From a checkpoint of a small image VAE.
Training: soap at rate 0.0031, batches of 64.
Data: trained on capsule endoscopy frames (Kvasir-Capsule), 5.3 epochs.
Rows from block 7 of the encoder of a small image VAE, named by matrix and row number. Rows with one number belong to one channel. Each number is 128 + 24 x the weight over its row's rms, rounded and kept within 0 to 255. All counts start at 0. Numbers have three digits each. After the name is the row's rms in percent of the matrix's.
After each channel's rows are labels from the 100 images, of 14976, where the channel reaches its highest value: "patch colour" is the nearest of a few named colours to the mean colour under the peak. Only what is clearly more common there than usual is listed. The data: capsule endoscopy frames (Kvasir-Capsule). In brackets: how many of the 100, against the usual share in percent.
# r30: branch 2 reduce pointwise conv (encoder.blocks.7.r3.0.weight, 48x192x1x1), inputs 0-191
# b30: branch 2 3x3 conv (encoder.blocks.7.b3.0.weight, 72x48x3x3, transposed, each kernel summed), outputs 0-71

r30.6 080:138244114055127129150114116122117084107117142121172155109110174075154074180117189159100036173107116179165057111113168146113146155162151131112135146141142117138108117111140137134134152122133129134150142141119121123140141148077102105135135112134140126117135116110077119149137147138082123122107143112137134141137143150139118119148122160124108110148103139135124141107142167131125146103114133129122147122117126133114117107125119146123135124145145089107100101122135120117129097107125123139124122105126156142137145134140137141118141088124136122107109144094134130117124147092127105101
b30.6 101:105162130177151120122137106141115126124097156130152154128129129116128121125123122100156160126116115079085162173109103106110064131118116117106157163095119125165108094143149145144122138143111117184144140138103117098175
patch colour: yellow (96 vs 0.2)

r30.38 102:162136151121165111145103105142110104098125202157146115090150161158127132146148160124147108157149081077145142156169127110111104129160127105142182111103136091112135150150157167113115120118106098114096142115123153112113137110170097159106125102167106081139143155133177133129127080139128098131107038128124124140120113138118128106096121140161079122128132132132120145145107117133141116148138140144149097088141140150122149128150121098136151144124154132121127113120126116140116128136160145108142140161108146135119097139162165112158114117158144115090155118062142185125151092109146098138
b30.38 092:127055167144123098141136114153148127076114125150126143114116075132164133112142081154151085108149129149101107161130146105103126129091162143137134155123134136153133101130105111120162133170172150112134129123142153123151
patch colour: black (88 vs 5.4)

r30.0 088:126135060135130114127129095110106093147091090104125117098133145103175078078143167137088089099120101138139080096087112105177097175180132115112105172095162138166156105117173098137088141121111124131128123126163109137167113125097166091130152152143135162107128128151100104130148151124163121136096152141159104137091101111150158138123136118145111134121107090121154159113154103134126090107134136136133137120152136134077146140133136129115102149125104092145136119114141121098125143161115118119117115123164129123143103136181135139113156111092106140134145150146130160114119183141156141136
b30.0 076:112128095167170152091157118096056127133132120138136121111120076114154100116125108131132113122104134137126149184076118116118135102166133122136151121159128121123116131147167115138121139131164096173113163153128166114116
patch colour: yellow (75 vs 0.2)

r30.25 093:150117094109122111120108111131120154134129165165196157136131146097169187157107177139121141172125096171120097090095099111175121103129094148123169109094112160118144107142083172127137099124119101103068126136127114156127122121145149151124125102139143110151117078131115153132122127115110154115106101095135119156167150138124123103083136145103089101137137083105152131112114110139118163136130144153124133158137147119103171126126161096132141096118108154136122110147087155143166113117168122111151139131120144160072117108149113127133149069142093137139108118143117127096114120143153112094
b30.25 085:099163105168123124150197126116149123157122111176147100139102136127112122134159124141107153167148084088124147100082109153081112150110104136142140159174129119143128154121127143131134122135143143184133130121117137145156
patch colour: pink (34 vs 0.7)

r30.36 098:129126171128112133087117162142118163116139099105124117162123128111130062125151086115155127119133171115126105194137125107180215115111138137172113122160163128125150075102143143152152132114157120107121127106147117126126140139142145119123124145165134134120099123135104145156069135139170117096110135142107084117137170123097171081153106116146103160096119153115113149128115114095130099115138145115124119121144137124184124174114123133116121116161176113105140100104137133151156133148152145139161142136158162151116152196156141113153115167114139128138101134112133159132143149133158125142
b30.36 085:122115131151117143152179116127102121121090145091112141158146161129143128108167089140124116114142137075117118137152111099135126096138098174136187092129141145145125134112106145106161172151140133177093115168143121137116
patch colour: black (100 vs 5.4)

r30.42 087:142138069087161144130145165145153128167159149101125153099110139141123137131139139130174084126090165098164088154151148109141080129102103093181112124091138120147115098144115112151131111126114131155136147135097110167116090104116120150077124142175113132137113109103100124131135128145096115129160172165131117129122179150134125147160147137160138140095152150117114142134110142135114121110120126107131127097135101078132106115121169122136145094138139120081135148118157135096099126144112116071132137137121119136108098123133114133122145156138158093157057122116138151146146125113148215109
b30.42 092:125096179143119085126109156108098131096088151166093139115120127100158164132121092131162123119109113143093095142157139126137148120106102138120155139139128153125082099124143177115130132148172142138089114136159115172151
patch colour: black (98 vs 5.4)

r30.28 079:139126119118157188112120121127139061101128148107181149095102202162113066116192135118159112134079178110140128158102139106123171105126156061162149102096141132129129109084164130112094122092138115129129129104130123135137123124127100124116110136132140108108130130098155140159161084130085107137124155168150117133104158099094184136121117128142132148129107091141099144087155136120133129104115136118134129125124107132106134095115110145142097166114122144110105114158140124113152128128116094110146120135129111147128112142156108091088118096108120147123132138129094081130112123134089126101
b30.28 109:134119161128141078126095146148103160101102149156110128104080100127166150098099096102147100090110106138137113125136174078127121121117114134107124151102126126126107070087109130133096120149170125100116111151124109108127
patch colour: black (100 vs 5.4)

r30.45 117:173124106118185138133098131106093137151161143116074133085117130114129103139176126135118094126117123087141107142157159143143176125122131122146174123094126151153142130112097155134112142132155144079104121121115116106094148100129106083119132145131156111079125125155109162123161140153121145122101144073123152126167129157118133086173130105099166140130145113151105128158109095109130124154128135163126120130202148117131140099122123142120152128125115071125148113117130155140119147151152158155111125120135138148114175108085141128147090140134109103147049123135139079122158132083134114124
b30.45 103:131108108129135117125123133097098130076114137127094104138165118137161140104164116153122098120111157173111093118154134079115111109096123122097164139116161137099101103104124158147089153157118097170088111114122131171125
patch colour: black (98 vs 5.4)

r30.13 119:173161154135108113146130124138141132174094078124104148160124099119150163153087127132118120138146127099123093110088143132182166148156164174089081144135147112138104090150136119113127109157128128127131128122140125128140155109126123127150138120118116143145136123169115096088154174147157110133141110066140121167118096098147095119145129135198102127126129153147134180113130116138141151149138102117137143135114135108125137129126111137125142130120136109104115158111134164132091154118112094119111105098143110110152124145176112134137112050125110132101160098111114159051155125163148080132
b30.13 095:123141123147139150118142121094081114154126139144117132157158147135141133129160128136133130111144124189117124193094135117130131098144127119114172101194128113157122146121144142105158149134151132199138165139128113163102
patch colour: yellow (44 vs 0.2)

r30.18 073:080184128118149110169114120123101110115141154150142127107159148126116110168131185049115151138083114183150154098160110131084163068184131147125124140132088095149123116094151155096154117152124136129123146112121133170096099119099088137099111110110117124152121174135125123111153147098134112170117142110147121108130132154117106107083148111168151096157113169116138175089132132148144129131161149118150118099117134088133113114149122110115141108154107130103133140121114138146127134123133103140150132137117122138115120117143155101125091083124095143129110132077097117091106116105129095118
b30.18 079:123144091153143133137128080122118141100162140151144122098129057128114134169143090135126122151159121095117152183127088116121108149132172137159151147150124153128113126159108141141138106070120155136155149123118136137165
patch colour: pink (44 vs 0.7); white (31 vs 0)

r30.23 108:177147137133132068149103111133112094096125073163076154183129164134142124161127126145138151122142077133144146108145149129162097148122142141137111115128099126142102101121164107142117144087140075105126094151097143067140154108210090135129115129116124133143102159100090157096080110108100124110096113132129102153129154149131155146157118145096113152135133166151159093147151135123156116168135133146133147123122112146140151147125136126142123099122147139137131070129131113133153156130152143134153132156131115135121154138143118116186151158152156156133130124109137168146184113124141131128
b30.23 085:129145140123133122125100120117115119125105132115161124094124138120110124119161114175117140165098076119041118120077075147137154118116161146135149133088131132144121111107119121122106137181095158146122125101114143104154
patch colour: black (69 vs 5.4)

r30.32 094:154143086088146158118120170103093104147152160132171115158125121158103098113181121128183098112135129150153120186158182092129120140124092091163153149149148143137138118148126114165137159096156106118117118142149110109114083118134139129133122097115148133099115135127097125132170122116164117114093120152135115152128137101136118103114102126113084114109146119133157126119122110175110134138118142154121146104134143129125113116140133136120144105133158103114138084155127130113098140148121137154094137120111142146138078152131122148144148217102116121165059148168150120142110113148143201130
b30.32 094:139107155171159121138139159140119169111131167136094129154140137140135145123145090125136132141129161128126115139144139096152129105144127167110181122124140146136081093117117181112101167105168111198100122127153118148130
patch colour: black (100 vs 5.4)

r30.4 107:102088176143091140105161145107138183138136066081116155124125104097122160129089104138144111127133143085106067149118100132151119133121139214132097153145165151145132118121102101137132115162086158106123137118145088121122113119105130120144113145111096111105122108129105106109107174139183148152109141091133158122116090134143109139049115152158118114122143112109123108132111150136158118145151119134148142129129114119149117125117125128098122053140124134124152120154119118149113162137098107172122144135140089132114144159142128129107124101132162140119151091153144109078137131148134110157
b30.4 105:146118141110112146139143130118046099145129124086117149142133117129123137115129148144121141159171138186129135083146133143125144118151131166128132101156146124121131127104122131132124138203147109187132124176139124166132
patch colour: black (37 vs 5.4)

r30.5 137:172126114134143139139120150149120127139107143122113167108123149096128111119140165113124110102130148108136094135085156103113150133155148131128117147124145134141124138110147121103115135193136154078148120123136121128132100110127144129111121136119129137091140120131147115130130151148150133125131129111108117103153136103111135107101130161158157130140134098120118160106199136129119100106121108121114119117120124115105167116132117144143100121128131167096128099122134104117112133106138127122138160120115119124127125096126096076119120028101137149100254085093094124060140087124129060130
b30.5 158:111133155107127121123125127152113135103121138128109112112112098107151119132082143103148098116119130178113137142124127119134089104100129118108106115108108117101126126105090163112082114220146084096106159135147123173104
patch colour: black (100 vs 5.4)

r30.29 103:144156134203129106115150126108129141180100121094115116140121122109155192176103125159106121143170098133115088112087134103149135163101099094121115168119128073137113127155104132122136106159115173150110159145097103090147096075122139134116129128090095173127145115150118120086130120150116068123124139101112079130137116079143169144123157141160080178133133191130136153154112120141137124118124154124115153116131124132156161114120123146154146135116150126127104118110112116103147117145149152142127115122146116126125149116160166120137173127141138126145155091154123136086107138126143111103
b30.29 111:133173118138131166115171137112136110140143133098111125150106174114099120099123118140105159116186128162109157164112161180141144112153120121098126106181138135135150126130144127111143138149110124169143120084097127127076
patch colour: orange (60 vs 13.5)

r30.1 100:147108185103154159136188139141177208163142105138180165106139127091116158107148114199146114106183185110141094172161117134086113110127200174162123110131121158151117143149095118121124120116136108147118154101130171117146115124088140124143118107105122182120145110131115128109132094137108098153124094147103105113112125128101116148092138104100126104114127116105116105134152130139113151132143164141130117132109120149166135138145136143097109145132153132131146114122113145144150144109141131169124101132135125120114125112130135143092085112115111129143086141105100118083109132121117134144
b30.1 098:129135168123093114141090139152083130155113108105114136137131123144121118133110115092157090159162165152120126116166132128117144113121127103152111130114135136062100130120074124129138133198134102146132178124121137141084
patch colour: black (97 vs 5.4)

r30.37 108:122200105183151115133068104123095083079102151158154075121180135125166186151115162108136151134081100134080146114149106139131120136139085104102154125093114119108131112127189122115141110138092137101127128150111151100145133107154112158116126128125096123155127127117152134154135096122112119115126128135146165112143150115142168118125095116103149117094133117115107128134124137116147130110115126118134123135125119108115120115117143119120126170121120162106124197120161087120136120124131115126127139132107132128146115138170114133121148083129080155126165145094172171113091096110150078095
b30.37 123:091106135163139129136132142109168093101158118138147084102095110088109106138152124119072143130129110105100114178113124112137133140148147120115124167097119116185156119155139107131150109066135132099152121101128126109145
patch colour: pink (38 vs 0.7); grey (38 vs 9.4)

r30.26 122:172119145121178129111113120137136103128137127133111117151136156130111165114150084156140154100116110104167158119178123160128188127143179103149137113129126149138132145148117136166128139135132104136111127135149144135125075134102144142151141142140132109151125146142136125122173164135075146156137135132111134151123137133122090105166136152136152122139122158117149132173135132085131127154126111174139133137136126150106127152123134108098154099136143113127132099121140142131136133145132158121141170124155108185109113126118151115142116205134114090118003159148150150178159138122126173110
b30.26 119:127088171130151110122124148105108173105121132179112132146149113102178150130179085165164119124097138165118118143145140124134115108110122105146145100161133136106097119109122158113122114128159176142127143120148166154090
patch colour: black (70 vs 5.4)