From a checkpoint of a small image VAE: encoder norm batchnorm.
Rows from block 10 of the encoder of a small image VAE, named by matrix and row number. Each number is 128 + 24 x the weight over its row's rms, rounded and kept within 0 to 255. All counts start at 0. Numbers have three digits each.
After each channel's rows are labels from the 100 images, of 14976, where the channel reaches its highest value: "place" is the part of the image that holds the peak. Only what is clearly more common there than usual is listed. The data: capsule endoscopy frames (Kvasir-Capsule). In brackets: how many of the 100.
# r30: branch 2 reduce pointwise conv (encoder.blocks.10.r3.0.weight, 96x384x1x1), inputs 128-255

r30.28:138135158167132144136134109161106126119104119151142146125163136122149114148167135101118173098150169156120119144125112130131123115115118115083140117126087109119091127142161143124144133112122159114155118135157180124158125152124162135146114132144189148143148136140131150138151116155122110107143093129129103127123161110126127135083111130121114115109141130133142141126115147156113125056103
place: top left (49)

r30.49:088139094100119126043110092110127123142070138146114129120080129176087145130127137114147079104097155114103139130109099128101154078156142170124122160113099098141130105191161139140112135110129141134141107111125108072148124097123125119159119108113130110132137135124146094118137094137152083117122118129122110111133126137117136111181120171140090100115142111136138120192120124146114129118116
place: top left (47)

r30.65:147124136097128108173142143131091151108062089121131125125126125170141139113107137123102083129073090146128142128136140174145139162142091104107152118147145090132152167115127155139094183119118085154148132115106101144130110129091079103146139117133095147141117114194122107098117136111087159127192145125134106152133092120094153109180116116114124129137137100115130163134137137122134157169118
place: top left (57); bottom right (36)

r30.89:129089139110128131140116149151137125123113118159105167144082106131130117135159143135133113094155157100160160130109170119143114094143115138159150120152143127172135164115146169136130096086122142155132086115112116125151086084133144109122147134144098123105176126141133139141107105130124141130090109141108123159134092141127174135138144143154151156132123133117122149165162134122098110116146
place: top left (45); bottom right (36)

r30.8:092130125148162108129156125155144149126151094109117150157129105123097151167104078129120138145078103127121147126120135134167139095111126123183150152082136115162136155119121154118125146140127132121106121150122102140114081130129132096154134112119119112106120108144127108125109116103112169123109166160112127154105121120086203167135124118130126115124117117140119156103172135141119126115166
place: bottom right (53)

r30.18:120143154153100176131149144143098134141121124127131099157146150125176139134160127124106149130202147132112137091081117107139107148141143112151097136171093133150100136104183118101137141110161133136161120156136105100148127126152095158132092131103153125185129131104135173135129115082113100124129154131109135116119122150154112099111123111152141115135136153127151127112099136126092126099121
place: bottom left (32)

r30.90:119116124125142123098130134118072127127164149138128119104100113140120110127143138086178098119101165147118120144104126104112118118163114137144118147176077125144176065105090091126121124140091115118097105106123113135145123141130125101167141144120117136149091156146133139110092124114128156145125101128118130095110150166145048104124134119107114114117107133133136119126093110121136112125114
place: top right (72)

r30.59:096104120103127126120165142131133162074134138108093169097116120108119094100134136131146112102165140129132087147101144132090153099162128139109124109141071094148129098121123135095164132128095147105077134134138076144145134131114104124133122124123140121134091118117150133118148112146105108103121048165124093107151149132151156154130140143085135118105131127156135097123113111106162112128105
place: top right (42)

r30.5:074187139131127077167116162141111117128181151128141128130131151157181168127102112142135142128126159199119143134127151133083116105177135125150087097165147140150120134159058107102068132131122106127133124139112106133166137161090129082087078108117115125082145134179132130165170151112084086083136138132133145142117121138108063109103096097148109143130151133136107123126085134119119110118147
place: top centre (52)

r30.52:147102127104099147143129115129143083124121108105129104141113144148134102141093120114144127107101143098129172103122135144108086136131118103101129140109041128097108118101128158097113115109120111088083162108136163146135136130095162167089136133150130128130119170113135112147128123131113133167116137105122119095080141108155123117087126167156155079136098135143151143137131106133169081092138
place: top right (100)

r30.3:126135106123133115116096109145116123146118151138101114112116180169124115109142135128110084111143125135078130133104146140074089135179139141078146146080151113172140089107087160122178154118139148128143091155131058117139118131126138100172105129103174166153175140160123162133158145101127126204127126121099132131124150187148112109140106197112129162124109154155114108113096117141126115123102
place: top left (35)

r30.86:146112125122145145136115119092110138109092139101155114140163124143149142110092130064118070123118158131098168139146152145109053141138134159131131133098098157148177124099123136110124135101126115139191117119130121106124159135117149113108149123151108125137129130136150061153143165155123100100111107145120119127104146135092143139144074206152146175154106120140137143132133151148108119106165
place: top left (48)

r30.29:077127097184098133128133081123093103086125120120054107085130102127101099158110130095171107127131140142080123150130124097149120132133131104175149157097073129112149121137164149110101152116120139138130137152148155104148174125144159113125113119135114140111115152096143115090095127142149100134155080123118135132122109158110074137116113102077107109104117134134138135145123118147104138101132
place: top right (92)

r30.67:082122135130157137096128103065101130139154141122077146139095129128129161153140113099123153148109131127095119138109111107130138130142182122139133121116135097145166123141142120135103151119132130144111121122150132091144149122163111093175107120142095123158088162130129142116138106106128130077127121134152110126121088133112129142166116121126112137150134138150139130177150136109134126121102
place: top left (43)

r30.94:162125132129102125067154115119131119108085098133128141122109089119129103091128087102136120154059121154112135158100147120077092101111193154148107134119089134148124084141151107149186161159098192126172132121111151095124097130163142123134145142126146151160146109114138114141127117129088110164098118150116172134156097127112104106137147103115105124104167126114137130157111147138143135136107
place: top left (74)

r30.56:095123127112151157121115063134103126122104175157119098141095151158124129148163136109130123155116131115115135144131122137112096134161089154158118150102119122138138163127101142153095116093107107135151136106122150119144154145126108132155111120073131136131149116138129096113179085141141125154129125085121135127105140088141138118106122156138161135121118112110129123111083136124102093135122
place: bottom left (40); top left (40)

r30.30:115122075105114133118068127144105142136110091161130156148114129115145177085166116134150094119108186113147099093122146164116131147147102118162175134124119117140115122111128124107117147116115159123131141111109082170153143099101115139113110115113119131179116123125132121138126113118082112078147135123095156136114167123139112136136135101132120131115124139140120125137108115154101138116162
place: top centre (42)

r30.47:125163119077125143109127091093110121114180146165144157115105157157130129123154122142167141122118125113095141163163141167100157119155133138160128116127103114149106098131082162184120133139131125098171118113115166114148114110133109130149158151088091167166144115148156151094142097143097115130136138147109078130157125119107116134179126141117147110103122129128135118122102134112154114114156
place: top left (53)

r30.92:106168110136148140112084111168167109119132135139103109083108143119108143136099129122140146083113152123124154123101131144091105092158158098123160150127198103138103125119123167132088105165148090074105121108144104118142138147092149151153124145099118099153095122136140114133109138102108126100091122172130099137115198103110149127104091143120135137119099142138137142153159108101164114088152
place: top left (52)

r30.26:106145118104102118158110128119079105159171107171148072062156137114126140153154098175145138177120109132131136135100112147145141111095129113103133127121135098102092115151108078122099138155136122127104117111107139124122121128099146155103108111154151145080116135091157114079106139151095115034126157137140147154124128116143117110084139120110143093097136127129144141119114144095134095138147
place: top right (35); top centre (26)

r30.14:124136150138107098142143172182134118133125099162173118087131107120085120112139149151124109150061102121139165136126095133124084124098110118174085106162098118128141075125098152149084106111141096110148168143097128150128117104122134138116098100105121135127126095148100107136158148119116133163139128112106155139122121134131152129143138108113130113127159139131148105106148124103116093131087
place: bottom right (89)

r30.55:075101127156126115126134164156089144125125135101101169148103141171121101106137163131120148111169138144171127141086105129124145110116129127142182142132144143157112120161091101123144106117133110120122135147128108139159114140128104168129158107135134125133106143125114149123120120111126131111088121138095116087128132149165110147145145149108125138132125132152112097146156131117153108140125
place: top left (65)

r30.19:182138106127124138120149122145104095138137109094167072169106164078112137140149146169101115135142162134107164127116103132129130181084156136123132095135139105124082176141180065131145136106150115142122120095142147066155085136154149117109108152132109142173110169123105118124160135117125128105144131118153128121115086085105104147089156122148105105126140133134120140131138112142128133092112
place: top right (47)