{"train_examples": 42238, "image_size": 64, "encoder_norm": "batchnorm", "encoder_widths": [96, 192, 384], "loss": "mse", "decoder_attention": false, "residual_init": "zero_last", "merge_dims": true, "one_sided": false, "grad_clip": 1.0, "steps": 3500, "batch_size": 64, "final_lr_fraction": 0, "warmup_steps": 170}
Rows from block 11 of the encoder of a small image VAE, named by matrix and row number. Rows with one number belong to one channel. Each number is 500 + 25 x the weight over its row's rms, rounded and kept within 0 to 999. All counts start at 0. Numbers have three digits each. After the name is the row's rms in percent of the matrix's.
After each channel's rows are labels from the 100 images, of 14976, where the channel reaches its highest value: "strongest on" is what is common among them. Only what is clearly more common there than usual is listed. The data: capsule endoscopy frames (Kvasir-Capsule). In brackets: how many of the 100, against the usual share in percent.
# r30: branch 2 reduce pointwise conv (encoder.blocks.11.r3.0.weight, 96x384x1x1), inputs 96-143
# b30: branch 2 3x3 conv (encoder.blocks.11.b3.0.weight, 144x96x3x3, transposed, each kernel summed), outputs 96-143

r30.76 088:534519505553497511477494497496464547496513469475531475484488595452508454502494545501479527519488524504533470502511489517500490489480500462525502
b30.76 090:508486493534456464478492477515486468486512468509454530481500512440530466453509500497496497538520517499466486483508492534483497548494482492493503
strongest on: finding: pylorus (25 vs 3.4)

r30.68 104:503476467519474504472472523537468493486527508472493471489504474519498495489504496513483486473451478500513519527502466492497486516540498477502488
b30.68 093:474475508500507489478511461491496520492481494508459502558552525508472467460505495498517520483502513523485500501494498477477499505455488458519474
strongest on: finding: pylorus (25 vs 3.4)

r30.35 098:499510503519488526505524476466491501527502520540500511542503538522501526500513493500503509489518516495506501493448462506495509493511474510505511
b30.35 121:472491517509493519475484493512494488522499503519461501437476513499494483471516511609513464538495500474494564504458514513499469503497510508498514
strongest on: finding: ileocecal valve (52 vs 8.8)

r30.7 109:535496520477449469535532511513494500502517513475455529474483546515481481472493469502492497498513486508458532467495494545475549490512497542523505
b30.7 078:479481525553544476508484536510487517500481499504512524506492532471542479446512473477548508530484511497511501472479458506486470531502552499468504
strongest on: finding: ileocecal valve (28 vs 8.8)

r30.17 096:503497520468516504545485478501459523489476524504493516520501505501509528499501480456497469507511517500535502458555486496492510491496478502474536
b30.17 107:531494462483500462503500462477500516480467525494505521496483513475497470512503476536491480499529518484473515472470512459491517485512486509477526
strongest on: finding: ileocecal valve (30 vs 8.8)

r30.27 100:488490497465504505506512480461480533482467497525536469505521494511471502506496517525495546511527487498491519518485522481479470492470518485440498
b30.27 091:464500508473483549469492519471493495489478459500564474474478454478538509584475513503483522522510517521491479500498534467476469467504514492516512
strongest on: finding: ileocecal valve (34 vs 8.8)

r30.10 113:544493493531508446516451553510488470462485485503503469508514501505516505555504483497499533510470475532455490491530489528509490454481489499496477
b30.10 110:522477487556459528501474503484496497477488482492516480466516531454564451502481504516495486483482507500496438495496497502467519535506489489487496
strongest on: finding: pylorus (27 vs 3.4)

r30.56 106:507542509503486434494544528517513535500502543509526490496485505506477494480526492513518511497549499509500486525502490522446525446500535538454504
b30.56 103:462514520502469565488479506506499514513473477434546488520479522484507563563489511535496487568474483491510535518511484495514471513493497477483495
strongest on: finding: ileocecal valve (32 vs 8.8)

r30.25 100:470503478451516517478482497498480536541510534508485523447514471530460481470516501487510485512494522469486490511496505465507489524516542473522494
b30.25 093:544503586511482497508537514518491515485499548497426507514489510537499490442522484469558527504510514493478454502445480495496494502509522482508491
strongest on: finding: blood fresh (36 vs 0.9)

r30.41 083:461555500536457512516498524508517507511502481483446506509495495481562495523551486504507486510486496529509512517493478515498509471488503534476538
b30.41 087:520495487493540532507480494513502499518469507476616510530502505451508477490466466487469488496492530476475472491527475546514504507492512484503501
strongest on: finding: ileocecal valve (31 vs 8.8)

r30.14 106:482522513441483500484489487481463488486471435480515446470522481493498557440462477477478527523479499527557543472505499476460453486528538466512505
b30.14 104:488466499480491486494504491517490506521469518466503500562526483453505504489506490445472491493495478487509501507540496520540506542545544502514481
strongest on: finding: blood fresh (31 vs 0.9)

r30.0 103:546492464457482499521473481496499488452528521487503480472509473537473518533495511529542486493518495531468564479482523546512482547449479499510514
b30.0 108:504516529500479516488509504439502449488485493521497525499498507463448524473501514479492514480516509490453535490491496494482507487477468466506533
strongest on: finding: pylorus (27 vs 3.4)

r30.93 119:496535484506483535501500479499477542518477500521484475508504517470503470502470495548495509531485487498508479460472519526531499508497416480559501
b30.93 108:562478505450497487506475502474491509489509530470432486494489501552536558520492508503533477495501499493471508489503529507501538491458496501497502
strongest on: finding: ileocecal valve (84 vs 8.8)

r30.26 113:492498471490512498499515487467508502530486489489547478464491527489475490476521456502471507493493486498519475513529513486505518508497483504462467
b30.26 095:480497461442489476520527500463492507484484492507525477538442496443534540554471500485491476534495510472533498483471486536492476481483537513503503
strongest on: finding: ileocecal valve (26 vs 8.8)

r30.15 088:490507503474461516518534492477522499549426482520442477506492493506531497474498553514482511486521500543491480476488497488488505514510476492522501
b30.15 094:513503492510504499495504504473553490460486475480492493528495482537465416542470486513510505483489509460451494516498480487518501501501492502518489
strongest on: finding: pylorus (29 vs 3.4)

r30.63 112:521439476470495462503517501479568471505501500514514499467495480531469456512532396478486458468503495502505495494514492468469492504500492558483501
b30.63 105:445507508504514491519461536510503540503541468511489474501488487454500409472504517486481515497495512481476483476495490540486526515472494519516487
strongest on: finding: ileocecal valve (31 vs 8.8)

r30.45 086:523526502482475510559542501522498528514494518505508498497497488494554411528508513533510512499509515504492458520494501445510509564515496554472508
b30.45 105:497500501523496496483491494487524512459473450495526509540471518514484472545438498494530506523505480504497468488512472504507510494491481502484509
strongest on: finding: ileocecal valve (65 vs 8.8)

r30.60 098:497478469504512478503491525502535486510470503531486511442517505492522580546500480504488483497494499474503463504565511522545471487524496522500477
b30.60 098:500510440485493500483531479479479501508499530504435501469525471532520491485506504617500502506494495509491536507463525508503499477466512481499486
strongest on: finding: ileocecal valve (52 vs 8.8)

r30.87 108:475474489491461510484504501463497501487519489501502507537464523498514468481490464500462480466496497478491533498470504506468466507507517509502533
b30.87 099:492496557466491523494494517505505504499490465485557509540523496529471507489475493461512497514514509513496518515565474479502488502455488515537483
strongest on: finding: ileocecal valve (55 vs 8.8); finding: blood fresh (25 vs 0.9)

r30.34 108:489528499497474501530470487532538497500473495512497520508580484489511487489491478489502490494548503514483457495508493540491496489515457496503485
b30.34 104:511495481451486420491542492485504515476467507494497497488487502534504515447468511503489501493494513474560505488477498536488496560491497486464494
strongest on: finding: pylorus (37 vs 3.4)

r30.74 100:504505508587513493506518514521533496518486494468487457492468475486512483512513512497467470476506517485509531498464482504463525481465442547468468
b30.74 087:507525499528512427510495490531512528466521517486452457517488518493504512501469499497489497542507507482523545470472507492503522484523451486507491
strongest on: finding: ileocecal valve (32 vs 8.8)

r30.5 086:484500547452501511491478495492500519485426451523508509501464506499538480513500440496502489510487451536488487491490510514511490480470491489504511
b30.5 092:455487400455477482484500480495508502508501492515508485512527479483452522510501523538459526507508502526449490492536537502481514466545477505500524
strongest on: finding: pylorus (28 vs 3.4)

r30.86 107:521532512492509511547467499498507486489482482458510502477521509477463453502470454516521503506504514571448504499506524508527460490493487495523519
b30.86 102:507476476458460474524512506449519464456501482489513477469468461454510536497525507498490503482489490507440525465530510528484543488489489536518510
strongest on: finding: ileocecal valve (26 vs 8.8)

r30.88 103:513485475522479513483488484485492526489505493465535503478495512503487479501522468484521506524511545479512438547496514456471491497504498510471501
b30.88 124:484495440518483443515503509502496507507516500520510484481484539484509535486502499520492498483483507485519511502471493489471469524486487494447495
strongest on: finding: pylorus (29 vs 3.4)

r30.43 132:479499501501512521554513502490491517529508502529519487510515489474519464526472544498490509496498520510481526451486523504501506508485457481508513
b30.43 119:527493506533482462482479538531499495461515520468474508501479471483508451531521505497539494490518512492488510482507504479477513523513446494491512
strongest on: finding: ileocecal valve (56 vs 8.8)

r30.92 093:507521486508488477534469514487534484536516504481493510503486481538475531530522518549500506510531499501470537493511511514527519453496496545447511
b30.92 087:514496513533517474498488499491494502514521481452578483514503496510497463561491481497502482511504474508510496477539476476521500464491507510497527
strongest on: finding: ileocecal valve (64 vs 8.8)

r30.33 101:516505524480523505562483511511484495485488453514486482493571447541498489492520541462506482485537527573490504465488485490477463493513461510537486
b30.33 082:506533421501479517474487492490479509515463490479512532513510495498477547493490519505481507502522484518487480483515497468462508524452476515524509
strongest on: finding: pylorus (30 vs 3.4)

r30.24 114:481502454533526533524500472488516496534505507512524504509520522506507495508514502510474499473494444481499480561497509517512501520457481500461523
b30.24 112:461476495501474474493458484459486499493521488476496498521502481505466466482491520521532491498508497482461476464512496569513489495471489523515495
strongest on: finding: pylorus (35 vs 3.4)

r30.29 099:455499481512528497512533498515523490497491505510501519496489498495462507515505471499484463493529520516471456525503479481461505478509532519535504
b30.29 097:504518478557464500469494501514471531499498487486439485499470466497464492549502505535538481508502501489523537507502504517481509519519493504524498
strongest on: finding: ileocecal valve (80 vs 8.8)

r30.6 091:467484502556485539468486481485507489485496518448484496476434510517559507504499429494482488514503486527487485477495525477508501520496536541516526
b30.6 096:510493440523475504495525508513514482500505505499597522495521490493525492514518502483480486472515512529501501483471521486490484473509467519455511
strongest on: finding: pylorus (25 vs 3.4)

r30.20 103:505500473489515488511469527512572479497468478468496543506446459480461499494506440486502489502481546528522498500542497516469549513492490534485416
b30.20 105:410513459501488477499494484486518490520474485481471449491467505441501477506471501525501482523511488491504474478484451491516497552502509511501489
strongest on: finding: ileocecal valve (32 vs 8.8)

r30.81 072:488528511521465556510489508516465508517527474508496483498480493522464460497499507529519503507507534498506497502463513507460505530535509481515503
b30.81 091:481518472522495525452503538496509499469503499517512505524500455567475434542518531482519519486495507524493465520534501486499525522476469500515500
strongest on: finding: ileocecal valve (68 vs 8.8)

r30.23 092:445526511467501469504458501534524535463495500503480505481552473531500473508511514466520514505497501515482462501474480510505473485511508476496482
b30.23 080:525480551528528539487521492498493490464511499470454521473517517547512521579516464540498502521496493497491492485502482475497503469485521489483510
strongest on: finding: ileocecal valve (33 vs 8.8); finding: pylorus (27 vs 3.4)

r30.12 090:513522500480506469439478488527456494518516510448515556484490497464504474524484501475479478514490521486478469467525497494526490492457493510514461
b30.12 077:469487541473505521501486515467500503531504473499506460489524449514501494471503497510487503506512469536467493501523493470513520480501531519488525
strongest on: finding: pylorus (29 vs 3.4)

r30.47 102:529509464502489519492504490487525499504486474476506488506473521490483504480495487521496474470501465463519505523493508495487505491510522510500485
b30.47 098:507488462438515534531480514487507462505491489536500500476508497473501519501497512505474451477488512496543452526444550505497481510509488507492497
strongest on: finding: ileocecal valve (29 vs 8.8)